config.yaml
model: "image VAE"
dataset: "photos with spoken descriptions (Open Images, Localized Narratives)"
train_examples: 203450
image_size: 48
crop_scale_min: 1
horizontal_flip: true
translate: 0.06
rotation_deg: 10
bottleneck: "kl"
downsampling_factor: 4
encoder_arch: "convformer"
encoder_norm: "layernorm"
encoder_norm_position: "pre"
encoder_activation: "reglu"
encoder_mlp_ratio: 4
encoder_parallel_block: false
encoder_inner_norm: true
encoder_patch_size: [2, 2]
encoder_depths: [8, 8]
encoder_widths: [64, 128]
encoder_kernel_size: 7
loss: "mse"
latent_channels: 32
decoder_norm: "batchnorm"
decoder_activation: "silu"
decoder_widths: [48, 48, 96]
decoder_blocks_per_level: 3
decoder_block: "sep"
decoder_attention: false
decoder_upsampling: "transposed_conv"
kl_weight: 0.1
init: "kaiming_normal"
residual_init: "zero_last"
optimizer: "muon"
muon_scale: "original"
lr: 0.012
momentum: 0.95
nesterov: true
orthogonalizer: "newton_schulz_5"
adamw_lr_other_params: 0.0019
grad_clip: 3.0
steps: 3000
batch_size: 64
epochs: 0.9
lr_schedule: "linear"
final_lr_fraction: 0.05
warmup_steps: 300
weight_decay: 0.2
adamw_weight_decay_other_params: 0.01
Rows from block 4 of the encoder of a small image VAE, named by matrix and row number. Rows with one number belong to one neuron. Each number is 500 + 50 x the weight over its row's rms, rounded and kept within 0 to 999. All counts start at 0. Numbers have three digits each.
After each neuron's rows are labels from the 100 images, of 14976, where the neuron reaches its largest size: "colour at peak" is the nearest of a few named colours to the mean colour under the peak. Only what is clearly more common there than usual is listed. The data: photos with spoken descriptions (Open Images, Localized Narratives).
# gate: MLP gate (encoder.blocks.4.mlp.gate.weight, 256x64), inputs 0-63
# fc1: MLP up (encoder.blocks.4.mlp.fc1.weight, 256x64), inputs 0-63
# fc2: MLP down (encoder.blocks.4.mlp.fc2.weight, 64x256, transposed), outputs 0-63

gate.13:458489548425455488573585434475450490558594504499527490531520494458598441448465534517587565550566499523487471502408500470422507399549478509534459483448421560624449550467502506462488481538482442
fc1.13:498516531427469524587558439461465507531576505476492549541522471456499430468501525570569531568514511503451489512386553470397546378524481510518514510420434572609463514493532498410481553565449519
fc2.13:527507462525603474480467530513483574484538585608431439442440501484508453467507495456456451570454533516565564538496447427538560492387507535462586517571404487446544554499510542467451477414523530
colour at peak: black

gate.124:486562520525489543450549505499457524471424363487560528519439501487517474541499489512446414525576597522513488466512535511480504436434497415561509510415643422486443511492439519539507500600547560
fc1.124:502477537526473529433572489498503458443456412515589523484510491490493485556496501509502458544584585494515492470544528501480503487414493405560508483386647441448493514485396551555533453596562542
fc2.124:454438488481455436530559520537524427487502541420507557476480472536538524440545538511597554498441450495548518523510587499450620531518475477331503432505451533489457565484555410559469539500536462
colour at peak: grey

gate.214:444570493457577576594486545639470511489537458479369493455537556490511416499485438451459562451501485552487469530407424497508534550463483542459474414571480575507478475544503470480510508458519438
fc1.214:526394564502556500578529502423542505576483660533512551506495559394484477476494521520564529535596555497478472550499417439465479505597440463533458498452438532471459562490470450519464537509457506
fc2.214:567530544498532479521490473398471508501431375526525465536491522548505480491462466524522523520459613427598445496539541491450521477568526460546501555379512468525519611591423488482476492409496451
colour at peak: black

gate.187:430459542496497476521486466570477457498462575488454483529548434488557456500444483545515505426523515549555558516587391492491502434486515402384502490449522531422461565487535398469479423591465419
fc1.187:463443519603484452607465467467506386527575549446517462499577462432476477510490430536430527430496491504491445569564525475558537573468555534478433507441554523549565568434451464486437529490574479
fc2.187:514535594542584536452482532383454519483445405536490423567512471514514490409479479549512520533431572468589466493513549472521494439552485468517537527425558492516529574586418501498407542453524438
colour at peak: blue

gate.148:538545520482558562529488452466560536432570535420467439480427505522500501492503572578515473485520556508499458503457483479589489507436576534543418549456512513575440507482437389657560529485483447
fc1.148:509443491477470539487443500446540439433425471561525537456502440573474574501545532455447465541469546412526508390512512451459410537445576536500508554614558565488530589571499451471544454466446461
fc2.148:561543554521554518492532473441439471520428370524524463536482525543488471495464502525536534494438614415554452502578556493466509472594509452541495528389509467518520567602398462489467530428475494
colour at peak: blue

gate.180:532509489546486523455517527455531469553518410489472509512507456525390585599548476535528477488634455507578459556459486487581449417471474455519356445550472474476552472536575505513498537435542501
fc1.180:546482540493481459492561561411523518508501458454537470521429448598482584486500540546483538514609505531573446577528416443547537464487437490569391430495463487510527393555492512539494479391528502
fc2.180:509398499524457434586484408535497435447506526471423533517547498531513468504535461459472536545434597448499553459563593497517542492574503484436587507498535551485423489420442490514489525591405571
colour at peak: grey

gate.227:456459508483511476540512490527555420399494555480431569466514496570533508486562520495472412421492563547502533540489472442485543520475497536430518445493580583462488487535391576515349541590502526
fc1.227:513509561449505519527533550455491545539571394490626376529582532487521441483532546511455592506538453522515404488472536529390444525476436464511473534478442495535479535457544495532556410476479434
fc2.227:517441498469531537460464540602506431531463488483455486426423460571530641494454459478456494471471503463570541534578484545464506466561582481512517548507387560535519489458512500470486638427450496
colour at peak: blue

gate.198:456489499533522447580498419480519555546472453522615473522523499523511484588476538456578393519509494439516428500511511604445472531461447489461538554466598554562516527505362430466519445445506487
fc1.198:521526455561643459414471527538437480507549495505475480465559457557486515462553474442532553503573449572444453507415450460453451402526509579563481475500438516547517487590440497480486518617527477
fc2.198:444424502432427505477446447555573534514518427486567550524460457449568573535539585466491426461492496484567599493519554531551540506460477411520484474499542574484502547364548519485505484447559426
colour at peak: pink

gate.238:617587517522504460564479460563540412474519423479513478534523474446480467485492462506507556505447618561565605429437507537417541527483550438415433543438524468547475439553443488457478479522501502
fc1.238:405494420483417596468533414517526576468473570589566457544476491477584508496520464500430449438447381459508542517461513489555465515503579518545562486488487466410510544506432571526504475523543552
fc2.238:589532605563488469524470464491571451419498321460499543467491526530485536485507398585522455457483547466491501558538521591432517497502468506536406463462600488552491510458449527508514482525490516
colour at peak: brown

gate.178:455598499384428549538535579456516459486401539473452490548579466519552551551449578489545478559471459449526399468516464495520508436469513562428534496492491525402532556462492560473488481398497534
fc1.178:534433482547565411521493502497501372397538474508497474458572527478488485436522505464543531499478449460472471518458509431373522578475536484584494426486535438536382467465430545480501484587454530
fc2.178:551536554540538511512525467422422459523422369515542476539504521511486477491441486515541525474441616401544457476558552484464511490600509465546499531405520456483545570605407478494491531443457494
colour at peak: black

gate.201:466501565461536367548580557499449487537481585572504540587482501485493398593551537520515493517558413476508515462529495531528503489463512415533560465549446505388473557505499484465467535402560544
fc1.201:531394482460530421467597598525458482588455431556519518453510446537516459477495519541467441478475471461571474540496571522530493487560542453512591492486455516590479489517493547538348561512577481
fc2.201:526538530471601586543489479415477488533522401487519453507501516561448452457422498494544524472434613468493421454491570433474567487600455526487529531422525479512556596607450471450503487485494484
colour at peak: brown

gate.114:474491514460440502518497605547620555479495472489514537518532534502409452541520422499505518583493409458430449463387473561553526620484444478509518502529456550549457412553457556563559496494483474
fc1.114:531454501514506468459552502483414447474512532386493532541494486505600565484461622453514538437528505511589535538550551444446524406524487557430526526494622475538446532443494479474457467390523530
fc2.114:536488487523501530451592510524407545519567412598610467491495554472487449581509495472545439514484500514513439537506456553496416608530472455501448457445461463442536406495539468587451571527473442
colour at peak: brown; green

gate.189:524525495476461454585503436508558539486546459474523438564624605445466444514572458444471430485477491481490457568503465506476532433508501548439573434540554493509401560451469545560554535545498606
fc1.189:512481470436444538470478405534511445521569494423425465552453445463575526560406462487448475405532486526441491562489474473476607493463464557595529465483495633517516566458561469464455509465535507
fc2.189:566508527545565515451511470422442498525439419540541436500528519586481461469452462528518549505476583388541462515562545503460491502584474471580517521407527466493536612594442484505438556418507461
colour at peak: cyan

gate.191:551472567508396553522507406506571546543469449473475522408451552548518482576488446439496522468548503483513529556463461542469432429532431408468454482505541549566551552487514425530573538585401489
fc1.191:461542459437487526455568466544493493501462511533477523425553516393529479406501372559494513556381510493540560506456476546455510428570529521420530590471581530502476549552535506473556580536451537
fc2.191:460466461544465472509468604487439491473453563509507514492452502410489586490492589510556520524494623521530512502530469437528591503539402427581494475544502483454548501364549433509499491452573440
colour at peak: brown

gate.43:475535543538428535540509479508465464487467484485494579483653492523485577540416504443440586440530451575496472492513412431424418488489384533518524500463494515495520542453476583568523466588530497
fc1.43:441474493518547543496476555543453620436403597585445417417526567502419412512509473455564523539497518509517571539580449425541538441495527480504511488515538417458498530537441489448532469479550506
fc2.43:470628452473429471528524540446542550529542566502516496524530466472539423411480586541497508548483446500533594493449486567565561490444640486460452501466498470513458385470557478494440462440493494
colour at peak: blue

gate.58:484589442540437456525431481526506531387469485535532508493422447508508462556486488515430436515460527438503436485560441597446605506399511520445502592535490479393510535503471526574501478538417503
fc1.58:511572420417450581464438444431504515463565499484473508502519524550472551518500578470341488523478455491482477597546509469462553460376432447483573528520558485459518464477487473556505559492428491
fc2.58:516487498492579494418521470426433489566439401498522438562518477596475518432503526519534547474452511462527496536522602459420557488577526447527523514441517482501545593557459515484441590423560412
colour at peak: cyan; white

gate.139:527410483525580460459496587437572458555571493439540486466568509542478516391499568497521543450551454520560435415542546469445449487477498551568449487486508609567473540473481527533421460413512490
fc1.139:503446476512558421469518555411497464557555530417522504499620463575488571376488544526541479464554457537538498395581559502431504466536476541584516460509512568578487523494475520431450470449500499
fc2.139:508586481499444533568606415526535495434439476547490536561420449457535482554564488466479496524502541438504531630438470531518486530462521440390513470536460407420569533512452459528545524570511497
colour at peak: grey

gate.255:488496447609481506469534482464462421475451424462555466512521557605492425504498575531636408534540464462494516492489464520478409484588457485451597499505455511469474526478469504608492553479574492
fc1.255:509438437558483491473452450524478461561511458501519532474462471489576489512459577464449516448547638612529356455525557508466530550570383466479557447467470553495457471479499509516517444517553553
fc2.255:552521551525548512499539494434455485493413373519530469542480546535472454488455482534537513496436593396570453484565553494440511459602508467543503534387509471500528571596403462498463536446485499
colour at peak: pink

gate.97:516499529473409500484470495541516384548520472363492498477575423557553484460572502479467554419581400508509522389512531565419521512451502490589509536499505462509476507536470534474488551563511589
fc1.97:490522506446553501535537385515473525497512560536461517496441491490550598398474458548475427471514556430517468583526564486529464390619537467454478522434544530591417472502563479469448550547491481
fc2.97:484460539555450484409421551514539439565504510381544540520559472529566450539486453500478479475456428514494538373526493636461529547470511500491490552583490432468527484550434560518462491479516597
colour at peak: grey

gate.95:512454500563458500532392491609480563442458451529504495522453467380516534606514406474481538575435524455554460571461443532502503492510544480499596548453488453559512437613552472526507510486498530
fc1.95:445556496474557429442514475392531467530536498533469560416546527653450511417472583472491494466472490502460571413506490468430514494480543556538463496523489557484536599483379545474546471513522482
fc2.95:578586586528419560511503495552425554394559538527478535462437477456535568503532385524467513507526479484489496477480470478529412491599590528509402431495516462524485443546552561488475458457447535
colour at peak: pink

gate.205:450466427489454504536512443516468496552576547538521438450552530551484535378407452424513530489496392487575534483558507606553492448577552621452480494457534477508443517545450481511477466499553538
fc1.205:520517510500531453510515534405604595505471453586475508515441550489573455539471525499507535439498552525479432587508525395455414493532545366536540520480497481492517502502476396574591503499447450
fc2.205:447500525469457467567502603489515491476437460498520497468507557430465566505437495564598476488474541404551456469507412524531532498528483501574457459384559496559433471467529616435516535492588571
colour at peak: pink

gate.203:466493425551509523507432570625526512496471389492566474505460455498496506430561515501454461439474496521521525538535505541514442616518487452413522495454516525399577576525611430502529470522423523
fc1.203:521516570434468527536496438369395493496505527563456533539548578487518507556480473461583504549514517501463495441479438487509557384476492502596477518554521498589410402486459547490483558499585488
fc2.203:483516502475473523542555458601564526430453488594483477482465505499394530453560398511482522510503516490485573446392504428523409546553609537566528510453465528482466576511576508483448506470431564
colour at peak: pink

gate.90:506562510534501448566438483550487536509431452543477501559490535485544458463463504494506478533432394398560473523413487552503583500521425529469501533519557449465425501525596419454513607622517466
fc1.90:532462515505474504453520497496511445485545521498475474415595523568451503469613528456558458414558579589513452469512517416534376462487518426470521461496460612527588502435445516525548487484501569
fc2.90:470568534574404531427429530589510504565522511554503482467576430518523478475602451500433522562519451476528606420497446510544545556550523453490399502506531493450481403460548474497502518414464482
colour at peak: cyan

gate.9:537548502504452487541591499479499521531576435532498464442485447482532446560494393508538439378534558501576449537525536490484513524528516423550496495437534439517549618400502469460588550457422479
fc1.9:519510567496522494473458469456483483536377478525477518501474545551474516446520514522563458455459474535492516525474482529470438454545619563561377533545488531524504418571541453449454426594381581
fc2.9:428448439507417569478569653511495507523560434472515511559517436469537494524489498489551500505498455434537476523483480572557485489508373475431537543472501532478477515428488497505561585399608488
colour at peak: pink