From a checkpoint of a small image VAE: 203450 training examples.
Rows from block 4 of the encoder, named by matrix and row number. Each number is 500 + 50 x the weight over its row's rms, rounded and kept within 0 to 999. All counts start at 0. Numbers have three digits each. After the name is the row's rms in percent of the matrix's.
# pw2: token mixer project (encoder.blocks.4.mixer.pw2.weight, 64x128), inputs 0-127
pw2.0 107:426562515553425527478503485457456592527512533532465491557464469423512498619437502482470469564413467522421599435577427509546445491509472443524536409482511500537478553570550440552433407431503494519538426502476500494398504390481522560392495506508482468455525502443501525493554475429479441489539478509555498441472451487462518470517405502489491634523505470433569479479481409497472613428450
pw2.1 087:518585492556534515517550499504508552477450574543532504449519537424570497411425520499534463487478553538455434469473398530437540540513458497484464450527400490572581437498518619507502476535578488543527523503515436514529432478533455447459517528460541495444619552551499508504511443451481462540478468470495574470533608459426509502431410505511493619451503495590537528526353475513423559527618
pw2.2 096:570545510434625449520510477456594467644464531497542521439484574505502504533537493530510556431530403497401504523470473522507440480450546393480479564503408556563611499426458486563383475494491481485497631501454537545526573468513470447554495494614536550540518505516500552506519531498352493481490476483505603511599505520566489474497532511493442482517442493549535543477522553455502478510491
pw2.3 089:513527501519458488542495434524504437482540466423448489496522486403433499504465505455465452488397469570515504472464422491550428403411466502464507475486439466386573495594544465525490477459584487352477486502582500498491433457521487515520465495505539600551436571600500581508453461478405446471540422611531403502442458519466527538537559471486485489509510480545456493530496570498578396506577
pw2.4 094:548483483605473434497550501406446403529556559455528503508450466402525503509559488540583405498517490532559455428471555490508436488566467532506560418497509510489523605466459578470481550493513486517498477499529441480438425565535451481482528500487568544549554473554501376504523602533510472484466440518538478509560580497603494435544507592486577503572543542504489497496525322544499444451562
pw2.5 105:481540492488406480528479470513479503523473512550531472541447576500520504432482499488479432389462585471509444543522344589592520486501551455470504588488520433524455519495427503558618604448484504491548416502461474522442466570471451488392413481533475489476451512469500549495516471566466472564511528498352533524428584609542519483479548509512491445418462483577521527506520391494476451467489
pw2.6 108:400502533481631438476582530459433521416503455598497463546496569490527497505470507530546584461459388478493554548558499477565528517560536526550588497462463505493573503501516566528511533548528515517489472499505437514496449415537620458400563492537387493469493489443500426505415455495518527520465523659470537468484429426532503552503470598445456566493443503417561514525518493445532530550515
pw2.7 100:473415487590555508564609471511596492459465427498553510519509545447561500468479500572500556384503397519548520523439515523449505482505477482523431556515432488488523520472570565444527444549521465481465641495506534456543487553488596493550523511519466472494446491481501572507476574499499520491432526502413404380391406401629528513518464435514510461441504478590498513508542431500505461491475
pw2.8 103:501583458305425493493450505565480524481474490421470503430475459559496493478580505497507513523527551494503477463523470539478503457573517425494482502496444519426527596470520438501523432396535485522538395501459576434512450417460517470499511516533480528440621485498499498508536497493598499495511521505516520375558494597394508593517482601526556518562555499459429436451487494585493500473415
pw2.9 101:459549501458465522566595503555534499579498531512528463474495571387475496492534506588485427407525449480517517533530410463559551436543522497531480520416599473444489518457435560469620469590470510457482544501402568498471471450540529599554469514470507492537428523480500492500449418555448468518560525529543447565583463545479524458542536543537488467515437527662488431475546541531584425500568
pw2.10 097:473444473427541499450575475554551588570504444497426444550506445551577503430558499532541559551481461532558515487535544518480539464466501530497500421489511467547572488565550431526428599477548499489428474498465398563533461563491499520486525496433472507580430510540500479508493609527505439428522534551411501465450552453408500480495635450448528565503575496384473584544534547538487503482626
pw2.11 106:566479456515513476454443600503439519539518478615547516572490460484535504439522492497546485532547600530397503514360569524523497498503492536498519472508434468497433606419482525628611453652445521547494516502519409523529542437521455503489540502477494480549473511564500530504441503588557451547538496430472397599466578479511514459498555508543509489503428473536444432587519494456499506530542
pw2.12 096:500503480425496467579406507422476539489498435446467520562521510420535498511397495355561488562476674470532405575581551531492562516514525483488505617499463521470555500495450563443481485523468513486499512501558597418489425453510509475440538508485497514599484445489501530503516511471630425498560551435455534509526562401550506527524480442479476543531478501457517439554446490510582553500460
pw2.13 105:535542550527521583488510468517541467494455539464552466384515583597581495497476507533489514467462398511547518522566562508510536551489532420502484534407562492569444452545554532526503522372423537507477397499463476500452492402445479561560535499500542498386501487486500497494431473522437465593557420417582532532525496516474497582507551616455561467500441485473445410482580477472530411525549
pw2.14 102:498469536443454511525594499505489460539522506579485539465504495475462496459535504544512461420456385504553479581519519546560507505508492475486574472529431496475511487463530498490435494531504535426447487499368539488487492504504545442563499536660461499638496449486500437488565415514435575516521445472403395480503424551413524510489559439506481413410420522565507444568562527472546604444461
pw2.15 106:568513512476411435493473559532536438464467499483462522437502524477413502480457486423527422442468568411527416516452533523568496434531466529480491534469568560527451555493369518551513476513476491489527522500502494387555554564499443482500458487439603557434431503553500408498481479470434547516427531432464504527480574619575515422516438507440525528511532566334582502498481514510486499495406
pw2.16 094:516547450486631542451481483492492504590498557508501495510494490491413499579497513389538629495520540440457490455466467567412486507500536508479426525550513454464499476521600505439609509546565515534511501500495401587544491610521501435571422494485445465610469462468499496508532457505531477452533493567514537479499558463515369482501548515548521447475504516661495555528463500375498529558499
pw2.17 093:443489504543539534448503503526469409525423461567434565570476471513534503461552496572464565570519480591447586423558599513405466544515440561493485557457502542517524597455500497414362628499475536597508533505501537512522504489513487496461503483486428446607487494507500535503544540463551584501439530552509504422454468448637520525416452458543541523548536506482468450517542559547481412509516
pw2.18 109:550632424546489504479506540460474518532541464507552481601472451591466493531462498497576559600600596482514424513519453389568463540490526551513500482478492569489445525518488496555516523524547487583489441500447506448386535580492486543515527514589468535540498415406499411504441501409633538506489465497447452536506587433488472538507575535507479543482460452499441463490522380519565485510474
pw2.19 098:551438415534503585482465524553519525386479614464587506524464452497549503410442481490493589582467538500465456524440411498505498532451486478498516493476449531577488552471544519568575505569428473523543526500511508520528512545487493462396357504461472529460444528461500567500525447579506569477508547466465395587513536454422493482559477491476403507519440497560639493457508478479391438530466
pw2.20 108:472473508528514418533501496477368514511579530640475502493559440541426499480488496534522539539540452516480551496515495427503553452472465488505519403518468440542383602499428591478421563564473525537524543504558426500574578507515551510509565498501454464430520472433500589500595583563498539505534526544487454482532460485515514521452520362522395454586560507428520550448515496560441528489562
pw2.21 107:547436486491429519507468513496583524545528463448567456601558569492571498536546508561454492457577515458594521429492503510542480490458535517463606559509560635476436438443450451450596438540486486493460554495469447444575420443472496503465498477567568437561504475554500474495525432510460468542578533544476585519477500551420491574552574458568479461436471541424471456468595529411459554464546
pw2.22 108:483596502519585504501515445560516576427534533525544381506472457519495500408368512504480500446447498520528532532485506516569528439550539493485481411505517390532569496551403471450546614487509483565458402499497493425518514530492528534445461499377491555497497553527499563503464529528506649488445502437553442484384480430531506478524445540523495464494548548563461575518522456497506583493598
pw2.23 105:480465527633525469512512500524546495479544446591446514522431621558434496489444501459485481465533484500482561527510518364482485481482486451473467390558428454536440513545406491446555426520518505520533490499485419427536467508537515469559537496461514519440448520504500536497455541489450512499558528604566461512432381651505476525444623497481441476514433469546497502526530604517425531508595
pw2.24 115:434499493520364496510495540516424517536433576496490443451503378476526500389529491533479425528485459508536585462566515514570553564462450514503511525428514483476484451486440492532387508486502458526560512500490466453387503523495427544548488509442612452446489469499499507509600478539503539497501536410484440460460564605455503487483401557527501493561429510545565506412482493610431374521470
pw2.25 102:537486472472485510509557574498453466484575512499549430497492483564456505604562493503515505550455477549526504469425501445463485526485469490501477464515456570462465485549581449436586484361514496483447446501443546514567450619570535507458475499578454476495627507408501455506489447449507438476509469524538488603547468456414475491510525564523523389564437472473541540458504472478615398489352
pw2.26 108:517556518584568456534448542521510431566520599512419516576480495368491504605490486430476472520579587484502488437497480620506516495534543540491517464481477526480413517528541552547481530477502529482534556500509533570472460483477506477501525507505474516387551488502500498499487523526533463532427471475419386510590507493524527384448423476420535465388498508464552603534558423470475444439363
pw2.27 107:481440450579509483464462438476508542485460464491564497435536429604524502475534510468450586489565560454523489482469507563606458422463525436515540569494552499525472473496562494574560375473497513472525602500451495476512555560505445520543495498592441577530459531441499440497499457440589442507521478471510463468355595453387435523489518434519544542444371533520448443475444538485463467451535
pw2.28 105:520507444493453476525465463477567492555442403541491522435443443504459496618489482482529447520479477489545472578480521537520503537487491574510523566504428551504527472553513456557460449450453493548387493504563466597476435483510452570577395482438617539442523500594501472502488443436436463438576480531521499590476436493481462556536531490392518493523511483515453468508475631650498522570579
pw2.29 103:533513527475531469509530567464456485617487416425441529460478498437514495442565510537494491620513463516463490523576477529417461523485493507527421467595500454343507400533446472537556504517516502539514435499519497502447543468491522486578509499468495543412471519480501469500608482635651493525532501493472552510610445482563548558507474612494484422465473458562459478536490480578442480532563
pw2.30 095:581507422437339479524468414542526517482538553431510498479472505572505508656582490472509556555467470530471509550472468491387525599533535423481510383501516530523406449572496478503369415442476489442552507496544517433445493488507468577352514496485490450496475494467501532502524483520526573511452454514437535516584505510567455520495488522456549479513511452544495490521458541595528471538460
pw2.31 092:509489537486462562468332510461505466451398505528482531413572496433492502453571503428483460522521619518542460477551517531427487478469516509487488564552532469514515416564517450462529442519470501555531353496488447609638519540418453489464459489461454535532557454495501510495525507449517487505527476486537500544384605480615500486537428528511517484547486474570456471494549561522489561576576
pw2.32 101:538516542581540437463566568496437371409472494408525501488534421607551496510476503612534555443559363561524530483482515502484457535452478502516560576502390524531509490477478518543556527452616450556408456495610471563449458514472477484503484508573539487467497537471498477500517492476325495524505433511497525514481507485393577499520502536507488512555516476514458522428491504478525471473396
pw2.33 103:423420565499385514495448526463510470570479458534516586518505390454548504494516495500510516660472562513537482544482444489479486493544511476527572435554555421572554458514597472422563559565476525502540415497564509574489456560455507449549403482561487434558507497519500533497529461398557462513492488432507493412476522454510478545470541533530464506464587519379532481483522651535512494538522
pw2.34 094:549420565479460455480471517501519586462486476522505438562536578444528498501433490487488533545427473497545491530427384404549404580447487482516400498458596420490474467540491508492471538440428475480524437493600471502509512441495485533438465514518528500534360550497501488496496579656465449474527526629563517513414446540531483518515486547474519597474586472491489423536457440495538567504483
pw2.35 096:506523542442527580474476481448502467479452487592473563387476434461452500524381499515486489573486523527541407495509535515485493512518453560556469566462490550492570439464564481471506460542587504448458650503484586469473429516522535488463453505500423487578629471508499487496527434470604581486481444506569490531441499424542512410510554455483543469555458523478522630432496545546532617498534
pw2.36 083:497475486572605483516436470454488389520451497506524498398534497520549498449525507455490568428531459508473528430450551502542477485530544446517519557576482422507566581521482435478446452563491522430484547498494440452616463462521584510498504479583471516471544497457499501505503447480522446486440496414638388520402499507498506529459599492531465389606538471411485470516466599462412543463543
pw2.37 097:448524547427585502457580466491490603423521476478491498483519483545516505571514493583461443544485426533445574496572518477422535450524483478491490502487503576426491471471557553535458403480467477486397580499486538454400461440553539453401530516524522544525488469501498488503524494488459592485437539513388533415555356440455538475508525394583526516523565477494512486519581440563509634495501
pw2.38 108:436563570511537520489531484551469525443538530465444546503487486446387501384426500557545505546411442457438532431582543500441501434506495543548500467442527476475503477629593517475597493589541506526524452502367488501536599550523578529481527511455555593564468574538501548504493493513569555490491519587567557507473496409471515459467435418554532550543505510474471570480401461499467520480458
pw2.39 104:517463382430691450506462466543502457498520514501476557512521530446526505562512508498462573414476507477471450544529487470492468496471523492530494488575622464435478404572570429509490470436492483474433484498501557548405504455482482488442526511495433475420401487494498470503483559583533578493532508498503428564579549426599520432526554494469471471489627484554522573517443567418473525536550
pw2.40 101:507476568441480584563480534469462555494484519413505442556506550512457501464492488456469444400533539535539516522478411413546447540452468466506454483544568492502438496443502586445370527473426495516452488497568493463467578526513473412547447493593534496493592481426500614491524448390431434528602484506564485508549511543350550584519575528507448548497509475473503455527463476500485471543585
pw2.41 103:432504559608647562440542454510477548494426517520498467526498458391509509463478497613480489373578429409407573469498453549536498525444442544543466577509535549432516547509506501517575492578415531520458523500559502574519543503451548541582519499438500513450444490476500553489523549553429445506519545559510549466526411503505437516511396450490493460482414529554452460444447470415494495512510
pw2.42 101:446474506496556385419593502497412361512501506470475509585442409442425497543522510565474483537505412422561509522643530478487536484531421553523550554594493482598482509519455417483429474528530498611507537502461530509514515522499488477597512468510457486559526491553500401497536501477494459431581550454498569396520483469533450510475577506518448466565545508500490492493575484550453487416552
pw2.43 100:520495469530568568511565373481571509577554486503460446551489620595539493439564496539553471480503424503430513515491528435567568495501541562453513433446513415453508555449497517568427577558455521416467462500475395524513556477517528515557478491450550558453507506514499468500408546502348490474410532519515474513410463520540490525566404418450567473411532509500488516522527434430491515469489
pw2.44 101:455495548436449505453576449454583519529541536429509507495511602557531490536531497545510441585552397452527492452482517508511521518486558450484479569521548550518568481510485415516585460481535497554503487498523543486533483525462576436578484512463462557496474513554501444504456484513528438505490611575583564481490374547541406460442554458481502468388469536495529509496486611372450572517351
pw2.45 100:487522520533559542493441503467460428559561512483489448475569556465468499499422508429510528462539605539510496576454463406466437475455524558533434503502439479445454567492521556508417460620526551447498510502485571555426496470491510543621565509555474447503602467463499598499418466399504465590465473441550575527610547469552446463506460532560470529454435526500479518478583577428497430553497
pw2.46 088:485468587519369533543544566581531499489455440486496550554497393598446496424416490497476467530488501483402556524469536600514544445491475538478440475508465515501516450409574505466508522486550488444509599500523517446454578481473446439474451510503531488535456515518500572490587466570518554496529510442542478413416489571402527559505541421505425469669492468505501487467473421506458539567553
pw2.47 089:493521494536428523545517505577437456468439555457488507490511415462521500441507502529468518486508526417452528335488552541497504503535492420466476620413439511535531571418436599491522544548477514484561511502633462547520488451468515531481492479435454323497487515469501591496460533470480517489464456463447506389432495580516496454524469526503575490455515506530566477469543426529589409512564
pw2.48 095:546524421461395525534518448540539514553587452544560566517461502508490499502533491491526478472387520451541377523507566541398463442456513497429584421469530516507543494561483476478563546458484509462477482499487518440461430499523436562549553489476557471492454514562500564502395475407427535514427469422417472505613610578454529527409572461432505506521577511488477458501425443452473430512545
pw2.49 100:484458499550484444425470512479519553459462461566516513474478493562489501613580493471461416637548551452444482552464502536495577511392530446504555404451541523596484496492461512478491448527547499450544527505476476497523544563486472494550500501590582523365443484523499512498509583477472532441520456416499454466528463606353452481578520588442445565521470530560470585496549478513556513542560
pw2.50 092:489486497508459591467353512488481545548490610451517536474509551526525500462464500419496464511467504618440465465477530485575488486517456508491498511444457457616455469512517503506475559452475486495538463506574605542441440508527501473514525518420448535520632521460500565502413476482620544538443446501471480484449507487490523445476647543524544384406455574439419500499485433463588495474540
pw2.51 078:453394526530554537540489482554531569434515483540489504477531580607505503543500486539410496587453432515469518455575464512452528537485496418450506447485511517526466511585461452433476498505409541531436474498504455536485499456526502513386573478353487486501537463535501487507440470469395511483525496539517650565535454494422470519461372567524493529560538521417559519487535442492463415603561
pw2.52 092:509466453412485453569487484558505442469438404497428522439500458488494502497535503564499545492564504490447500500463507418505558535610479426481480441511473485554586575418520523453363596414505505516530466498490520486478523530526528526444632516463514355428428489491501555500495528527517546489524472563387432506522485389600565549504549493462431433459495545488543523468488566592536465488500
pw2.53 106:459497555474421461511468503459557555509525492452492563479522425494492505484421513445462549499541534591482504492559517350543457455560481477508434574585492479425577400500556476541565539540571504510542614498530531538451510487513504477517482502455397587661463513523500422494507494538572526500468512472585632530496531553563490489462471453520548510518507460460578480544402608535525483557509
pw2.54 094:569436493469573479476436465476524515424514570481550517558501533557563504535424503494480511479422596496480469483451448473516507568432473524526442497609501518444572469427522492474424511495422484498592463503531547536484481474497483571511506489403536531474450575532500442496518579561585387513454521458494632530482612489481485399549332510505510443480583492483454473510482412559545439494487
pw2.55 099:545528540531446486475496555524491444478544500364482506499520521486490498561474501508542476511441491441422496559452562475500502565553488626532449491534506518491332503486531523448568514493549540477458605500531556454507504460550479523530620476476542537491488516513501447497497480477503589514565500498459610512563472552481580595487363552500532489452526501352407510569423509519547460550403
pw2.56 098:471498426507631488493474494468459498468520471516448515445505513537473501573516505507504614546494554439572471588459512528469526440497516445502607522507507520614448404468443417507283453479582489451532399501533488485505484445527484502475495480506399527454484470448500583500524565508506446496465484476430485511435538449516570464486415480470459435556436459548554546447453545467506553407488
pw2.57 106:523574478395496538558508468482540610399495492474501486453490505458416502529556503500453441429571495547512542553524527451350529578549490544488527490484472556472442534541427375511489504518461476470441486500534593460500576497489460483462578514547599433531540469501500473501479493393405471504450465481565509506660540516505497501409520542549503538464490463424503488515477550371500550451461
pw2.58 080:438538570504580476358540469472500513581542459424432414530474493575417505530515480524436552447543487512538560464540692487416555470485512563487521484434543549520498578459525518447611448342561506521478481502482510543517518458462497519525552494530449439486490522499500488502539513458530501460560558525528488426537458498514518461552505530466538560560576550521569545507473500421502470447381
pw2.59 109:526496480432461503497405488531531609419576450457524471562539492494540502399625510437512541523548631430586431525406501528380481447494538541510460508487538521492640492485517462483523540505454479543615545497506491511644481546490463468511450483455463508445495564537500494500445485492586519449496573436494530495503572477451521476500472409548433567477472494576513461522549491489551574478447
pw2.60 104:516445439425422485518501469513518456469436433441468489564520530450475500460494515434434436485423518547508502500479524611563507497604528481478432523523449420450555458572457474505432568450570498415501584503445478432515528510496506534371434512585584449512568494565500448493477541639434537437438501442570509569485514540576423526497547483487537522443621520479491525483445544456530559480454
pw2.61 111:456431510523451518504513506501499499550488537562443540501518493523532500658502506374513473343546511482548502481577538621466508452573547579487538399478533557434475532420540605520493497472449496514527528500556546555522587533506523446512389503429533507451530499482501378495609513478549474527524531505526516514502520520531472500630468561499522545525520565458477573511535467446480458427415
pw2.62 095:533614540526473491530497494506535406482546514547588444462503545560448503571621506495541449578544511535528440501459464434532562584486521579493538580415609466622490501496541428484486557451495473415565428502422532514454567494468491492596528517545514504585535488448500435501469501481530487527466472531526496535574499557508474550417537421551568552474537453501461481551543414566456577421434
pw2.63 103:560429484586494532554532574461511511470565535590620530504516567490527499439511510528544498477463417487448549446524534543514444524419470424532495559529554458465524410451399545533577468571427475562455544501444461486626511527547523473528507513528489451572513506487500539503534615493450471578523490575529513609518485528553545470476397417542517634458489452488528513489538584519478460577439